config.toml
model = "image captioner"
dataset = "photos of plants and fungi (iNaturalist)"
train_examples = 90422
image_size = 32
crop_scale_min = 0.5
horizontal_flip = true
rotation_deg = 10
color_jitter = 0.2
tokenizer = "word"
vocab_size = 1482
encoder_arch = "mlp_mixer"
encoder_norm = "layernorm"
encoder_norm_position = "pre"
encoder_activation = "gelu"
encoder_mlp_ratio = 4
encoder_parallel_block = false
encoder_inner_norm = false
encoder_moe = "soft"
encoder_num_experts = 4
encoder_moe_every = 2
encoder_expert_mlp_ratio = 0.25
encoder_slots_per_expert = 2
encoder_shared_expert = false
encoder_patch_size = [4, 4]
encoder_conv_stem = false
encoder_layers = 10
encoder_width = 192
fusion = "prefix"
label_smoothing = 0.1
decoder_width = 384
decoder_layers = 6
decoder_norm = "layernorm_no_bias"
decoder_norm_position = "sandwich"
decoder_activation = "relu"
decoder_mlp_ratio = 3
decoder_head_dim = 64
decoder_fused_qkv = true
decoder_bias = "all"
decoder_qk_norm = false
decoder_parallel_block = false
decoder_inner_norm = true
decoder_positions = "rope"
decoder_prefix_bidirectional = false
decoder_connector = "mlp"
decoder_tie_embeddings = true
residual_init = "zero_last"
optimizer = "normuon"
muon_scale = "match_rms_adamw"
lr = 0.0042
momentum = 0.95
nesterov = true
orthogonalizer = "newton_schulz_5"
adamw_lr_other_params = 0.0013
steps = 8400
batch_size = 128
epochs = 11.9
lr_schedule = "cosine"
final_lr_fraction = 0
warmup_steps = 250
weight_decay = 0.1
adamw_weight_decay_other_params = 0.05
Rows from block 6 of the image encoder of a small image captioner, named by matrix and row number. Rows with one number belong to one neuron. Each number is 50 + 15 x the weight over its row's rms, rounded and kept within 0 to 99. All counts start at 0.
After each neuron's rows are labels from the 100 images, of 14976, where the neuron reaches its highest value: "patch colour" is the nearest of a few named colours to the mean colour under the peak. Only what is clearly more common there than usual is listed. The data: photos of plants and fungi (iNaturalist).
# fc1: MLP up (encoder.blocks.6.mlp.fc1.weight, 768x192), inputs 0-95
# fc2: MLP down (encoder.blocks.6.mlp.fc2.weight, 192x768, transposed), outputs 0-95

fc1.467:86 60 38 35 38 06 49 52 57 46 53 63 42 52 63 32 57 34 20 39 43 29 67 27 51 59 59 44 36 60 70 37 53 28 28 56 45 11 45 52 53 22 54 78 48 58 45 52 64 35 45 50 49 60 77 55 59 60 50 83 79 48 62 53 53 47 39 42 45 52 52 57 40 55 51 22 49 45 75 31 56 46 71 39 67 46 37 31 50 34 45 33 63 43 59 43
fc2.467:58 36 55 27 50 20 44 57 50 61 60 48 55 39 62 60 52 31 65 71 56 71 39 68 60 40 52 40 40 26 64 44 61 52 39 63 49 42 75 48 56 89 44 44 79 40 70 49 51 69 59 33 35 43 41 65 56 40 46 54 60 36 58 55 49 35 51 41 27 64 37 51 25 12 45 63 52 46 82 48 56 63 48 43 31 68 51 57 35 49 56 48 54 56 52 59
patch colour: green

fc1.653:27 38 37 28 60 67 37 75 68 51 64 66 75 49 38 63 51 45 68 46 66 75 72 53 51 43 22 24 31 57 83 57 55 66 60 62 70 58 48 50 45 26 15 59 58 56 67 86 67 58 48 40 49 55 38 20 94 56 58 31 52 31 69 57 44 56 55 65 87 42 60 55 41 34 56 65 28 51 61 46 41 64 42 56 54 57 41 43 30 43 48 52 75 55 24 34
fc2.653:62 63 54 41 24 39 50 57 52 45 67 47 51 44 70 43 56 44 08 43 27 26 55 44 55 20 44 52 52 47 63 41 40 52 86 47 71 69 36 47 58 59 45 62 65 50 78 57 68 22 66 50 40 42 64 40 37 58 55 40 24 48 48 54 42 58 41 25 27 48 23 40 73 41 38 35 58 47 52 72 47 70 63 54 60 59 62 66 50 36 37 65 19 46 37 54
patch colour: pink

fc1.410:48 52 39 46 57 32 47 66 52 49 65 67 47 46 60 31 44 43 53 49 55 56 31 62 84 64 42 60 65 43 50 43 42 71 52 35 56 65 50 86 59 25 58 70 30 61 46 54 27 36 30 20 46 75 34 86 57 45 46 51 49 49 30 35 47 41 21 53 80 38 47 66 46 74 24 61 34 38 99 48 51 42 68 42 51 33 66 65 59 41 23 52 59 69 54 66
fc2.410:72 49 56 75 57 54 48 57 23 59 55 61 29 61 61 15 49 55 19 41 34 26 64 68 53 82 42 58 56 45 60 50 00 57 55 42 53 38 48 58 39 49 49 46 56 19 52 26 30 55 58 61 43 44 46 44 83 36 52 62 60 49 48 33 71 55 09 32 67 56 57 39 47 53 48 73 69 62 64 52 70 22 89 68 35 72 68 49 35 70 32 52 45 51 64 70
patch colour: brown

fc1.419:35 67 44 20 54 72 49 19 53 68 61 68 79 46 64 41 33 13 50 40 48 53 60 74 41 66 17 17 39 73 60 62 54 41 39 45 21 39 51 61 35 55 61 39 50 61 21 72 55 35 30 71 64 70 50 57 49 54 34 46 69 00 63 60 42 39 76 54 65 42 51 41 38 84 47 40 69 38 41 60 54 63 46 58 57 38 44 24 53 00 60 56 40 39 63 71
fc2.419:49 65 52 68 62 60 53 67 54 35 60 68 57 47 35 77 55 47 38 18 41 52 68 26 74 77 52 67 47 36 26 52 73 61 51 45 57 40 63 52 74 59 76 51 39 34 43 16 56 56 55 26 33 63 47 53 51 21 76 78 26 60 70 47 52 34 21 52 47 56 69 36 27 13 62 57 64 68 56 36 52 36 25 50 55 54 63 40 48 42 34 60 60 17 48 37
patch colour: green

fc1.425:33 38 60 57 66 24 64 60 56 49 60 57 50 32 42 76 53 50 58 68 49 49 70 32 55 75 59 53 38 84 28 67 36 30 64 39 74 70 55 27 36 60 26 37 08 18 23 57 66 63 49 57 51 60 48 59 46 62 52 62 22 26 13 18 42 71 37 48 54 38 74 65 39 46 74 57 50 43 29 52 38 47 31 44 47 80 62 41 51 66 49 59 56 42 49 38
fc2.425:57 32 49 62 73 52 48 58 19 60 63 60 53 71 48 35 49 63 63 25 42 81 57 43 72 34 41 50 62 64 70 37 60 57 56 26 39 38 35 62 47 52 31 41 50 50 54 31 38 60 42 44 52 22 50 48 27 53 32 55 37 68 72 72 53 46 65 54 50 52 83 42 48 55 49 33 22 53 57 55 56 33 69 34 38 49 50 30 78 58 37 62 50 68 66 49
patch colour: green

fc1.260:58 60 51 39 41 55 38 49 54 24 56 66 65 67 34 61 56 79 52 68 49 35 62 61 76 57 41 43 54 75 37 33 42 14 39 41 12 70 27 42 76 39 33 54 33 60 56 67 56 91 38 43 34 34 66 31 68 59 77 79 41 57 46 50 42 27 68 44 72 60 29 41 71 51 48 63 81 29 28 56 18 38 56 71 47 44 64 38 46 35 38 55 74 66 38 53
fc2.260:45 41 57 43 29 30 66 27 37 42 38 47 28 53 60 35 60 44 58 40 40 58 41 57 33 88 58 61 55 52 39 54 29 32 41 55 63 39 61 43 40 65 59 42 53 63 63 61 61 72 29 47 56 40 28 70 64 57 60 74 57 41 48 34 64 68 44 35 53 29 44 40 57 67 53 41 29 62 54 36 61 63 27 47 21 45 24 62 55 50 71 66 54 60 66 39
patch colour: brown

fc1.733:44 62 38 37 41 33 50 68 60 48 51 38 50 57 66 41 52 50 28 25 47 33 76 58 52 52 68 35 53 58 76 77 48 79 45 63 61 73 33 43 34 58 10 40 45 32 41 87 62 68 36 53 67 61 28 37 29 70 64 60 73 62 39 44 40 32 38 71 43 33 48 91 77 54 45 49 69 54 32 54 12 33 58 39 59 46 33 23 48 50 21 43 76 45 31 46
fc2.733:41 57 75 60 46 37 31 53 35 47 67 52 63 08 56 88 53 55 53 67 67 45 39 29 48 50 55 64 29 76 64 65 41 66 48 50 34 42 78 61 61 35 33 67 43 51 42 23 38 27 47 55 52 41 47 53 26 60 60 56 60 58 30 46 39 54 73 61 27 58 47 38 43 22 35 33 66 53 47 51 37 51 59 59 49 59 41 50 52 54 44 48 59 69 54 49
patch colour: green

fc1.608:81 57 31 56 28 31 77 45 72 62 59 57 54 51 42 62 48 58 36 28 56 55 46 63 56 47 69 55 65 74 47 49 83 57 44 61 47 59 57 56 73 60 38 45 53 66 39 65 33 46 67 75 38 31 58 47 31 62 61 64 47 31 28 35 25 54 37 23 62 40 61 39 51 67 26 38 62 16 60 48 48 70 55 47 49 41 69 34 32 44 52 31 17 40 72 25
fc2.608:66 46 49 33 63 40 55 77 54 44 34 53 62 57 40 44 27 16 54 33 48 58 57 76 39 69 39 53 46 56 59 41 19 49 80 20 57 40 31 64 49 40 58 31 29 57 75 66 50 84 39 50 44 45 43 48 32 51 57 68 40 41 30 31 65 56 41 68 37 48 31 47 56 43 65 71 62 50 61 57 28 47 55 75 55 65 41 30 45 65 22 58 53 62 35 34
patch colour: green

fc1.446:72 53 52 34 84 33 47 15 66 41 49 38 39 35 36 39 63 47 61 45 20 67 63 59 34 49 54 61 43 44 77 39 54 45 74 63 36 70 62 37 78 49 61 54 36 35 40 50 88 61 75 36 53 44 51 36 72 54 53 49 49 46 60 62 79 33 37 52 54 39 50 60 42 78 33 37 63 69 48 42 59 33 78 40 33 34 50 49 29 39 80 31 29 32 27 73
fc2.446:78 51 77 85 63 48 61 47 72 68 38 59 34 43 53 26 37 54 73 79 46 44 09 75 33 51 64 33 32 39 32 45 59 14 52 51 57 23 54 72 37 65 47 43 47 47 67 35 58 35 45 56 74 57 44 43 60 52 65 57 62 34 60 63 44 63 48 53 40 51 43 61 45 75 22 67 62 45 74 43 33 48 73 46 45 62 55 39 27 53 65 34 19 58 44 59
patch colour: pink

fc1.5:56 56 57 66 62 36 47 35 51 38 63 41 50 57 68 26 51 39 26 23 29 49 34 74 41 59 47 29 40 44 80 85 63 49 60 54 32 37 26 47 38 49 57 59 39 61 59 34 39 55 64 54 57 49 17 53 59 49 54 16 52 38 55 45 59 27 54 44 59 40 71 71 49 43 49 45 06 60 58 56 54 74 63 31 67 48 43 42 65 38 68 54 68 71 30 55
fc2.5:36 59 41 62 46 55 36 43 40 60 55 43 11 69 38 50 41 68 37 45 43 57 38 33 48 25 35 73 39 41 58 39 24 54 56 59 54 67 66 43 41 60 56 28 42 40 45 56 66 51 70 49 36 33 37 32 73 38 42 66 36 63 24 37 47 31 40 48 36 38 41 39 19 58 99 27 65 41 38 46 76 58 53 48 43 50 44 34 73 81 72 61 68 72 39 65
patch colour: brown

fc1.73:42 43 64 75 47 27 59 60 73 44 21 54 58 46 54 42 57 64 49 67 50 59 41 42 40 51 49 50 67 71 36 45 38 58 29 34 32 57 26 37 55 30 36 38 66 50 55 56 44 54 53 39 59 39 53 35 34 55 47 61 44 23 33 65 40 39 54 43 57 78 57 45 50 41 55 50 66 63 26 44 45 32 84 58 28 46 67 49 40 44 81 57 06 84 37 21
fc2.73:63 54 21 78 50 59 54 56 54 38 60 19 47 72 58 45 54 47 30 61 79 31 70 65 67 70 57 52 37 85 38 69 70 51 51 20 28 40 46 57 46 66 58 48 69 45 43 45 36 79 72 58 17 32 30 57 43 70 71 47 70 52 22 38 62 42 56 28 77 27 37 25 41 34 54 37 53 50 18 42 47 69 51 39 69 44 51 65 49 78 46 50 69 45 52 47
patch colour: brown

fc1.558:48 68 26 53 64 17 69 59 43 69 62 48 34 55 39 51 48 19 55 22 49 63 11 46 29 47 58 34 51 73 39 30 64 26 62 54 51 74 51 55 29 43 25 66 50 64 73 42 68 77 66 30 63 45 39 26 62 61 44 69 70 48 41 68 62 36 49 60 57 42 43 48 73 53 52 52 38 49 09 46 26 78 41 35 40 32 54 34 40 48 49 59 67 44 49 49
fc2.558:26 49 65 72 48 59 69 58 35 52 36 84 37 39 69 58 64 42 58 76 20 33 70 45 55 52 44 51 60 30 66 62 70 41 58 30 71 34 36 33 58 61 56 48 48 64 53 46 44 72 67 44 32 28 44 59 25 69 32 49 52 73 51 35 28 41 63 38 46 51 56 59 66 47 55 56 49 44 40 48 40 38 42 27 59 42 43 34 56 42 48 64 40 47 71 63
patch colour: green

fc1.412:45 81 61 28 27 41 37 53 46 50 63 56 36 62 64 47 57 42 45 44 41 08 55 46 53 23 63 41 69 80 70 63 64 19 28 55 34 47 20 64 26 63 28 58 60 93 41 62 45 62 65 74 43 71 51 68 79 54 24 39 21 39 41 41 47 33 24 47 51 42 49 36 39 46 48 25 41 57 63 54 51 47 34 52 37 08 24 44 44 69 70 48 56 46 66 39
fc2.412:55 17 64 68 35 01 92 62 46 38 40 64 41 45 52 39 67 42 42 37 50 42 20 59 52 64 81 65 71 66 64 40 37 49 73 70 54 61 58 63 48 49 58 44 76 26 47 47 59 24 32 54 45 54 68 35 28 27 63 58 34 40 60 47 49 64 44 37 55 59 45 91 42 56 27 57 34 53 38 42 57 60 31 62 29 61 38 68 43 46 47 81 52 39 50 39
patch colour: brown

fc1.454:65 37 36 50 25 83 63 47 36 55 58 39 73 38 71 50 42 58 29 52 59 54 54 61 50 54 42 46 42 62 28 55 54 64 66 69 49 74 56 78 37 30 45 77 55 55 46 54 22 57 70 45 78 36 46 44 25 51 52 39 56 19 37 56 36 53 49 28 60 43 45 48 30 55 31 46 28 54 42 34 29 33 71 59 22 39 51 58 40 59 49 58 30 40 48 40
fc2.454:28 29 58 60 51 39 57 51 55 76 48 67 45 44 33 63 58 50 48 72 37 59 78 31 45 43 50 37 52 79 67 37 47 59 86 36 39 75 42 41 51 66 61 66 61 46 28 36 45 33 34 35 29 48 35 47 13 70 62 47 53 51 40 53 36 40 49 75 51 15 64 34 42 35 52 39 46 73 66 44 34 53 46 58 41 48 37 54 38 55 57 36 57 41 63 40
patch colour: brown