A small image captioner, trained from scratch.
Model: 11.7M parameters, 32-pixel images, encoder arch mlp_mixer, encoder norm layernorm, encoder moe soft, encoder num experts 4, encoder patch size [4, 4], encoder layers 10, encoder width 192, decoder width 384, decoder layers 6, decoder norm layernorm_no_bias, decoder activation relu.
Rows from block 5 of the image encoder of a small image captioner, named by matrix and row number. Rows with one number within an expert belong to one neuron, the router's apart. Each number is 128 + 32 x the weight over its row's rms, rounded and kept within 0 to 255. All counts start at 0. Numbers have three digits each.
Before each expert's rows are labels from the 100 images, of 14976, where the router gives the expert most weight on average: "colour at peak" is the nearest of a few named colours to the mean colour under the peak. Only what is clearly more common there than usual is listed. The data: photos of plants and fungi (iNaturalist). In brackets: how many of the 100.
# router: slot weights (encoder.blocks.5.mlp.router.weight, 8x192, trained with AdamW), inputs 96-191
# up: expert up (encoder.blocks.5.mlp.up, 4x48x192), inputs 96-191
# down: expert down (encoder.blocks.5.mlp.down, 4x192x48, transposed), outputs 96-191

# expert 3
colour at peak: black (95)
router.6:080147149158122137121175148092140092084123118101112096121110118123143095111098143121188135138150089148076183171188191153079139102116126165077120062158109149146091167126166112133135137112161105116137167135155091146075144167145130071061097091069167202113151142175160064196117116139168141140
router.7:089119121111135102084147149106141161100173092171108123184085110155068098140144104094162138129137107145084139205123093185070112078153133177123108071140114124146059185128207090129131131110140098168131115116193141140132136133181179087074150091061144144073149180097176081131082195118165103128
up.0:155175113118047152220119120100095107194074097129155128104152190141158156160155152129098103123107158149132166147176031099193104134093129143141099122122175155115179057165162110140162135086129130113097099154096111154142087113175146177146076143103099112128127139126087160139136145083093077094
down.0:150125115094134140152093083115130196084113147152059142104121090119086163142139127168108094143098137141138162121148168122103089126104109104182181114092091165115131149064137107160125109060095091151136154135130085119111138169144131116151133116167083153114094104185133118100068149129103138184
up.1:093206061105165146153104130115137133141128120050092116107141161141107149198092116133186109136102124134159153115138115152156097104171078156134104181137129131132140148105088150113078095189090144145104083099078099094104160099085059130125157096166117108131095100075087158130092156098123125129
down.1:109141087106103104101183108123163212129173119118116115110127109153130111137181145144169191086120110090155153150084111128115148119100118110124102141105173136151063164165130170155206069128123146072109150105128144117070139145111183069159165160114143092141139152131112103109169145110092117183
up.2:149076149088131115141137168095119142136089119133159077121138151102194143119064154148120143088154080123101109141215141128053143128163154134103093082143141095164101174094095137129132124089123101144111139149111140097158151151112157085128133142138182098101128189165188210145133102131150072133
down.2:098128108122141123141188091111145113143166088083184164128107184131144116167166144176140114181133141160152080088169162098153129188153172130111112084141104133078170134150102118130176095208114111134091092156100181126153130156141122132107166163178121104118154170112116059140175156082153130109
up.3:139136134129118153125101106144141133164143143199108121137116164190112170164143104111120150082108185174063127126083097191077104137156119119133131136110118109112072139142143135124167078110146163108173160087133119107159129129138108166105124137159080161150126119146114173106054125177116058146
down.3:146110083126139073099150151193118108120144126178158169098155159156154158126136146152071118139122129139048124151177159164101122126074126140080150180101140110089053137125123104194133128127142150093174164145147140138156109122101126163156106167116154144099112083165132153148094169130169155200
up.4:129137146099136051151171123120130173134148085181110157136152134127190156175117147062104156101139113094119104127128139206106125115095168141158104119137157075112096146153117175168154077070131126111144132129144079162050118102175122128191146089096098112073096114166150122073093159167104215162
down.4:124145089075162162111092129123086110120121108119055148153106075097119134074147133105131079187115167136094081117126128149105135143178194124101113129075135087135151032069086131119076146132114098122153196173141121130176114143129153174125128072128116093206168086120125147104162139144216117132
up.5:119085114149139136114119162157121097110096147101112112090102123148105107099173119116159103165184149112172097125116180170108133121107133052150153150036103174153174166135114199122120128215117081138105118034060175073123099169151134122152173086128129171126154122153123126146103079106082108152
down.5:111114136176105122051138093123106093174128202186101162129112143144115159152154102119151131136117094139112179207069101087119199107083104153132061156175099112122156134158125164183181113102146165079155067104138117164099142155077156139022150133100131115103133105158084114181097124074102120139
up.6:135101101110060105095149116152078137071116174157169136075107109196116151136154112128092123104169139097148104094099122078106098151118131158217134154110191136126162153133190177122125122151110085161188126075116151139097094140099103133119168110065148167134134110091099083178134110107091231109
down.6:119103113142097123111106140129177128138073154135092141100131103141140099137156100152137144185113152158128125210172114142083143128114122071129186127162122125180143123112172134135138099100132208120101137136126178120193145120216106116089093115180135076130103164144113132089106146130113074152
up.7:140147135102134117123174141172111114125189136135142136049140088149105150131166173141125123096141151135153046095141130107043178105109128107111138128073109049089090140187157131153124085160099101098143115137139124101140141169113103140211136115154096084116106145101160126171108170169123116159
down.7:161094119129099076145110082097120136161123114136086186156081127174164184145151086133132095128154079070143139118098146167154106106139145146134150136175146102129148096127111162102129113143122178152164076181098103166133190046110149161078143122070072138145138050158136100107114087128132161167
up.8:102120090164169172018066084128088130168112143076126123144190149168144131102160127124137122123133060103115155189130152184179102127109113181073140099136091171141125166086160159097112145137142147124107111123121093128150120084128127151144099178104120147135146154098110138097153080142083128162
down.8:084139118118141152171105115118196155101159134164106082128154117065117115106174186089158154119098124117129112101166088134153083155140107173172092133093150068104148137143149074158115106101099159143156179146094125164082101179154087116137117120081105166117130159174169137164128162112138107150

# expert 2
colour at peak: white (53); pink (27)
router.4:140079156123114130169129096165114139110134096171110097119163154083120130154115187064102154148138132133108068079160129095157120127137125093153115151134171114179141128143139163109112050134121149120150091110145089133047151077144186173167126106044117102139108072118165119159102123103159129140
router.5:076147131091076106095134098168186159145133139172089052111174147113114099170113114096127148127096151088074081091163101080094143110083090129108118110110146109141069129141122119162092160122116117154161158176127115166093174094141228117083138142088182148082094100114115140095180126111066158120
up.0:169158112165133201115111120170107116112177175097147143078084104104112114164147206158056136128097137133199092146098159132123184140101115122135132136154079144093139152103098104133134162154145146139114117071113119113174124141084082120176161168136114110152130062136096114135127140114107083119
down.0:124104108135159179116199100182178073075152185153115105172114113112121149111169111155114146057060123099106122078162158122136143166133137114125091132075125104082185130115097083105136140133076143115121121164155124128118079143164151124230094164124089144116093139128071120049150166151090142123
up.1:107132205122013135154181137065175122191110159169163087076152117076086123227080115081095128127108145118134182122131107126131134116167142153077115135136115094141100098126123137105144121122141117073091135136104153133107165151174170134174140087122164119107146148127156131152157133105169153099
down.1:130148175102129138116145150102143123122072115101105160169106124113091134149110143135175132149140145129127135120110183128083091163126096154145148051078108160180128166100152127196119061150103173158128134135124086089109123108134156097169130064154101136119106087098065120140150150156073136137
up.2:160106134090134143123061125149075139133034072133177132121169130099166107120130035085067107130136149145138087144149082128156100116113169101173120177126128122131133158152140087133131113186124099148187089148138123112128124080232171117130172118175164163183140155101085089042143113122109138126
down.2:099126146191136122148092098115088171076101140161134089092140148119107196107147123124139094164121213128176105089153081085170125159107149069177152071148123177131153193140166148107107140158110149127177074135153170126114102092146105100145174138119115103164123068102124079152072145136112089181
up.3:155206175182155119138138189112164109114126138163131103085097085094025111114102151120202190133120149134108098076103114141101115110128145126095153052104087140085117132161077139173138213157129135170191132046137130125157083116121144133117131115109114167156120157086140111117085123104142140171
down.3:125138107158143128133139161138083139072122159171050185072105131168130165116183076193114178109081151112086163153096130116090173122109114157079179160129102133166111145173117138178101222079189095140178081130172145140148148080092120143131111100145105164137062100124073138113092098126097079139
up.4:139109186118122115125105138145158120135156158168125118158127147153094164127075110146145107121154074162129134193161189140092147074188171129147125095073149116116125146104124100087155089083126098146088129189136122130163187162186209128130022154150121150104126142114155118093148132136095080157
down.4:124144082101118113152138093138148155148114126126106124134162177146157140142122078085132085092092094194140179129165095175209087166158135109121141090133109168154111110137145108171177140133104076084122091148111147158090097175085142130105100087107081135132171165119072163059164094141129191116
up.5:155149179134117129166071096141181073129143099091100135143123070151004138193098178147147135138117175157120129109090188098059087121135120081145120193082117184154153118116190091151099135122073089154118148063111095092164106160131092100145194090143156117140127147105133115102107067105141125111
down.5:193122171109189086107174119133145133107170158109130176163094138134087218146135115159156145116116199118078125165092192112141155149137127077090132144110137084099145135127106130095104098111132123124170124096122133163122113143051143124189198103144138137112145088184123133177130077148082076113
up.6:153087132168128085145120079112085172101099091118154072074166210126128089131102130116127070117117127218146152168115150131123145130122149131114094147129122125141129175101065064078137120146143079091155163117123165091150128188105041084151201110146159196155158123199180093095081086113118127135
down.6:130079057161140165162095150032186158116103107118152150114120068078102128130098135108137128167123113174117167156171064160127137128142159150173156025146120118095156097103159129142145144184118146132116138168125183118175134157151121106061086131074162112112158144082108117098100080148135133132
up.7:151112195192111120115170095093084126104155099060060126119078134149168139090214072159189156107106068090105136190158128153102144127107119185100140044190103100072118118162143146153144159066166124126177149150142146103191126157157210088092171194114123129117176180152096129098157138119142065155
down.7:127137110150102104122098165181100174138154145151129119164116134138152180128187092180105118125068192128100148117171151195056103090107107184121110144167135093189090103107197094078130119095141126067144162124089154098135152134093156151074137119091120138123148089175109086144124118069149081110
up.8:127147126101133208118079098159173109184106122148132129152135123107101120113184176104129147120093114086157104116079148161138123125135119214128079171065082166142140153099168119115083071150175122159171131140164117145136097122129134125077159101127111166121157092099128103183129134109112060101
down.8:090103152121106152156161139104113085145203153082143156081151087099159096131115124088138106114130071075113121119145115151148135156120166127168108146173188130135106148139114171175095132135148182161159138126082133084125128071161147174133132119145127162195144114117180098112147132099114095114

# expert 1
colour at peak: grey (93)
router.2:122111108168151138133181139096114167096117144168096112169103097186118104157131110172115135146133139128074177119122176120040083067148159098096149065193110102148145178124209158163157137074126092182105168168156121142046155121104082085094136089149137111100145129167173119093112107134120054135
router.3:120085134174095049143108138134084134108134151118139144113120112119116162199164073169124140155123132140107155126104122076097125139135128137112189129164175132130113103136203141151109138128106165176092121142125127181069150147098120110105151064121118175110120099208165121095145167109129121131
up.0:106094118117132121141123108105132134157108127118111128115186170162058138109144126113096078158131144166165082179130115114116146096103086173094150141099120223133143144105133065146155134158160105161106106149132163143152159173124087076137188153119117091137152076111186116088040125159090152154
down.0:073168110066069134124117109106115101097166112118153145119079150134135126084167099119145040147155122164157127078089133138166136122137159139147115140118081182155126160076066091154116156164166054142128133102129104088087132206125116166127071068119165127121122093166101061121135100138116179127
up.1:100183124100158130136125138103186158206156108159158128109103125107146128103122110127126095107117037197186109150119130106131154139069126198102100095114137145082131160154109096116123135118194081086069109092147182176182135196114120071071138077034147114165178129136145123128129114121136139093
down.1:153132150171095118116078063151135150100102091137117123106166169159182153095147144097103089133113094171166147146179148124189173127121170103136067161109145152136142108076072207149095100112126170097111108125098140079084173127122143140138082134052109185116193161137131102165107090127150144168
up.2:130142160132127135167176106169117144078123077111115089054145141130159102132119188105128097075153144106174119081156156171120146144137085100158115120148138085105154161183069137176152083115145096113135150114075131129088160185121106078152179100060145150053190166191099122148134145114123087084
down.2:092145103149096092163113138126144139150113140126101088059087078125143134172181091119080057122125177105133126134130180091153104097202128106162105110121077160062221102127150174115120163154167163143122101117085060143097124142187097121076151187105101187163128138142202099104108094112109140193
up.3:130183137112068101158147152144162114109109109132123117167123105179165118097103116147096168104187164120138132120078093072089100121105079163093186139203175080150154103211102083134118128153104101108084119066147118081078127143119057134103120150113180108143127114142135148193146111121191120072
down.3:120108097127129153138143155149100085171155054082118102156149184085171157123094121123094185114104066165135145150159094109159139108176038156168124170160098096132156157145159123193082115114132129065147134155123087152122151087128156148055114110139135127077133047142108139185158128134156126095
up.4:162104121105110088139156169145176100154115170144131161086110078163063129064123157086079124097118119157133149127056091073136143130092122147153147084160115109078127117151111121126154172120192148111114045180154114140075105140161120096132076157153143152088115103096101164061073135136133112120
down.4:140111147188091102188156112136124171168094172202110150119170128154077169114157115115102162088158112098143100115127128185145154172072106109124155116137186151082115138218188091155114133079135150086160123162190125158093098138124153132079078158092088074125078093140167122118120143107170114110
up.5:146113096142055091117148104148088156098169134119125096139086100120091156143138087173169127163096143097079171117098074118065114109147106216131138086173138084160129142096130067107125128118145154171140082124095126109064139125220093092092180138124143183124133117140143147198086122126118150130
down.5:066109107080089108112137166166136154150073131085109109140172156098140133138070131143138116145095163135159115179141163133093139116149115117125081065126149107154094123080074162095193141136106143113124150115067084126130137125147153084143166132157186124136160126175062123135181142096105108133
up.6:140166181156211126137115121153069193149140117175098146167140142150114118126154142108113154074153152140106088133088160134157088113109163161097128114123199147132135133149165098119102119164092163116143116174134172137143138176068111159103114146173116123090163099117116091120089114141124159148
down.6:178144100169116143142103098067191117113079146131164125122105132180138114177145075055148057148075149143095107151105105166157144035110124153132137135145092121137112084133092121093193113110198131119156184135098103135140145159130109193117145076157080133126121159137088161096113152096151184085
up.7:094114050134062059117138085154132158141098110114095152137148118102137132075184163114103099167158131124120104154147137097140146145063126107115118164138146113156139086122177147117153157150163107136170120050162169139138123125140091099104181108066153159163120156188125142182119117155082185120
down.7:142136164141092084128110110111118138099130119143150084142167132097102147086152114136093099143155153128096081145119109158115152086083116184166158132171140120136159093139118160159169093137169126111118173117135159131155123177127138155089137129077149075129141080114134159118160142172147168112
up.8:106114110153124074133132107159128107080155162123130109139115068140097136092129153147105113127142131103127204170134114192098156112109138165127173196109093058112123174115121142143143164093144167103184100083090147114159118082141122112115172130108070138099117102126089168130088127163153145125
down.8:091070151135150140121102110156126111117111196158116134136118132137126186151141160151055166140100089142076174137103109164097187099078140140102108134091149131145019131112125103136142098097123143116195184096146204162175119134127204142175130084123132079133153167143109167164130119155102088146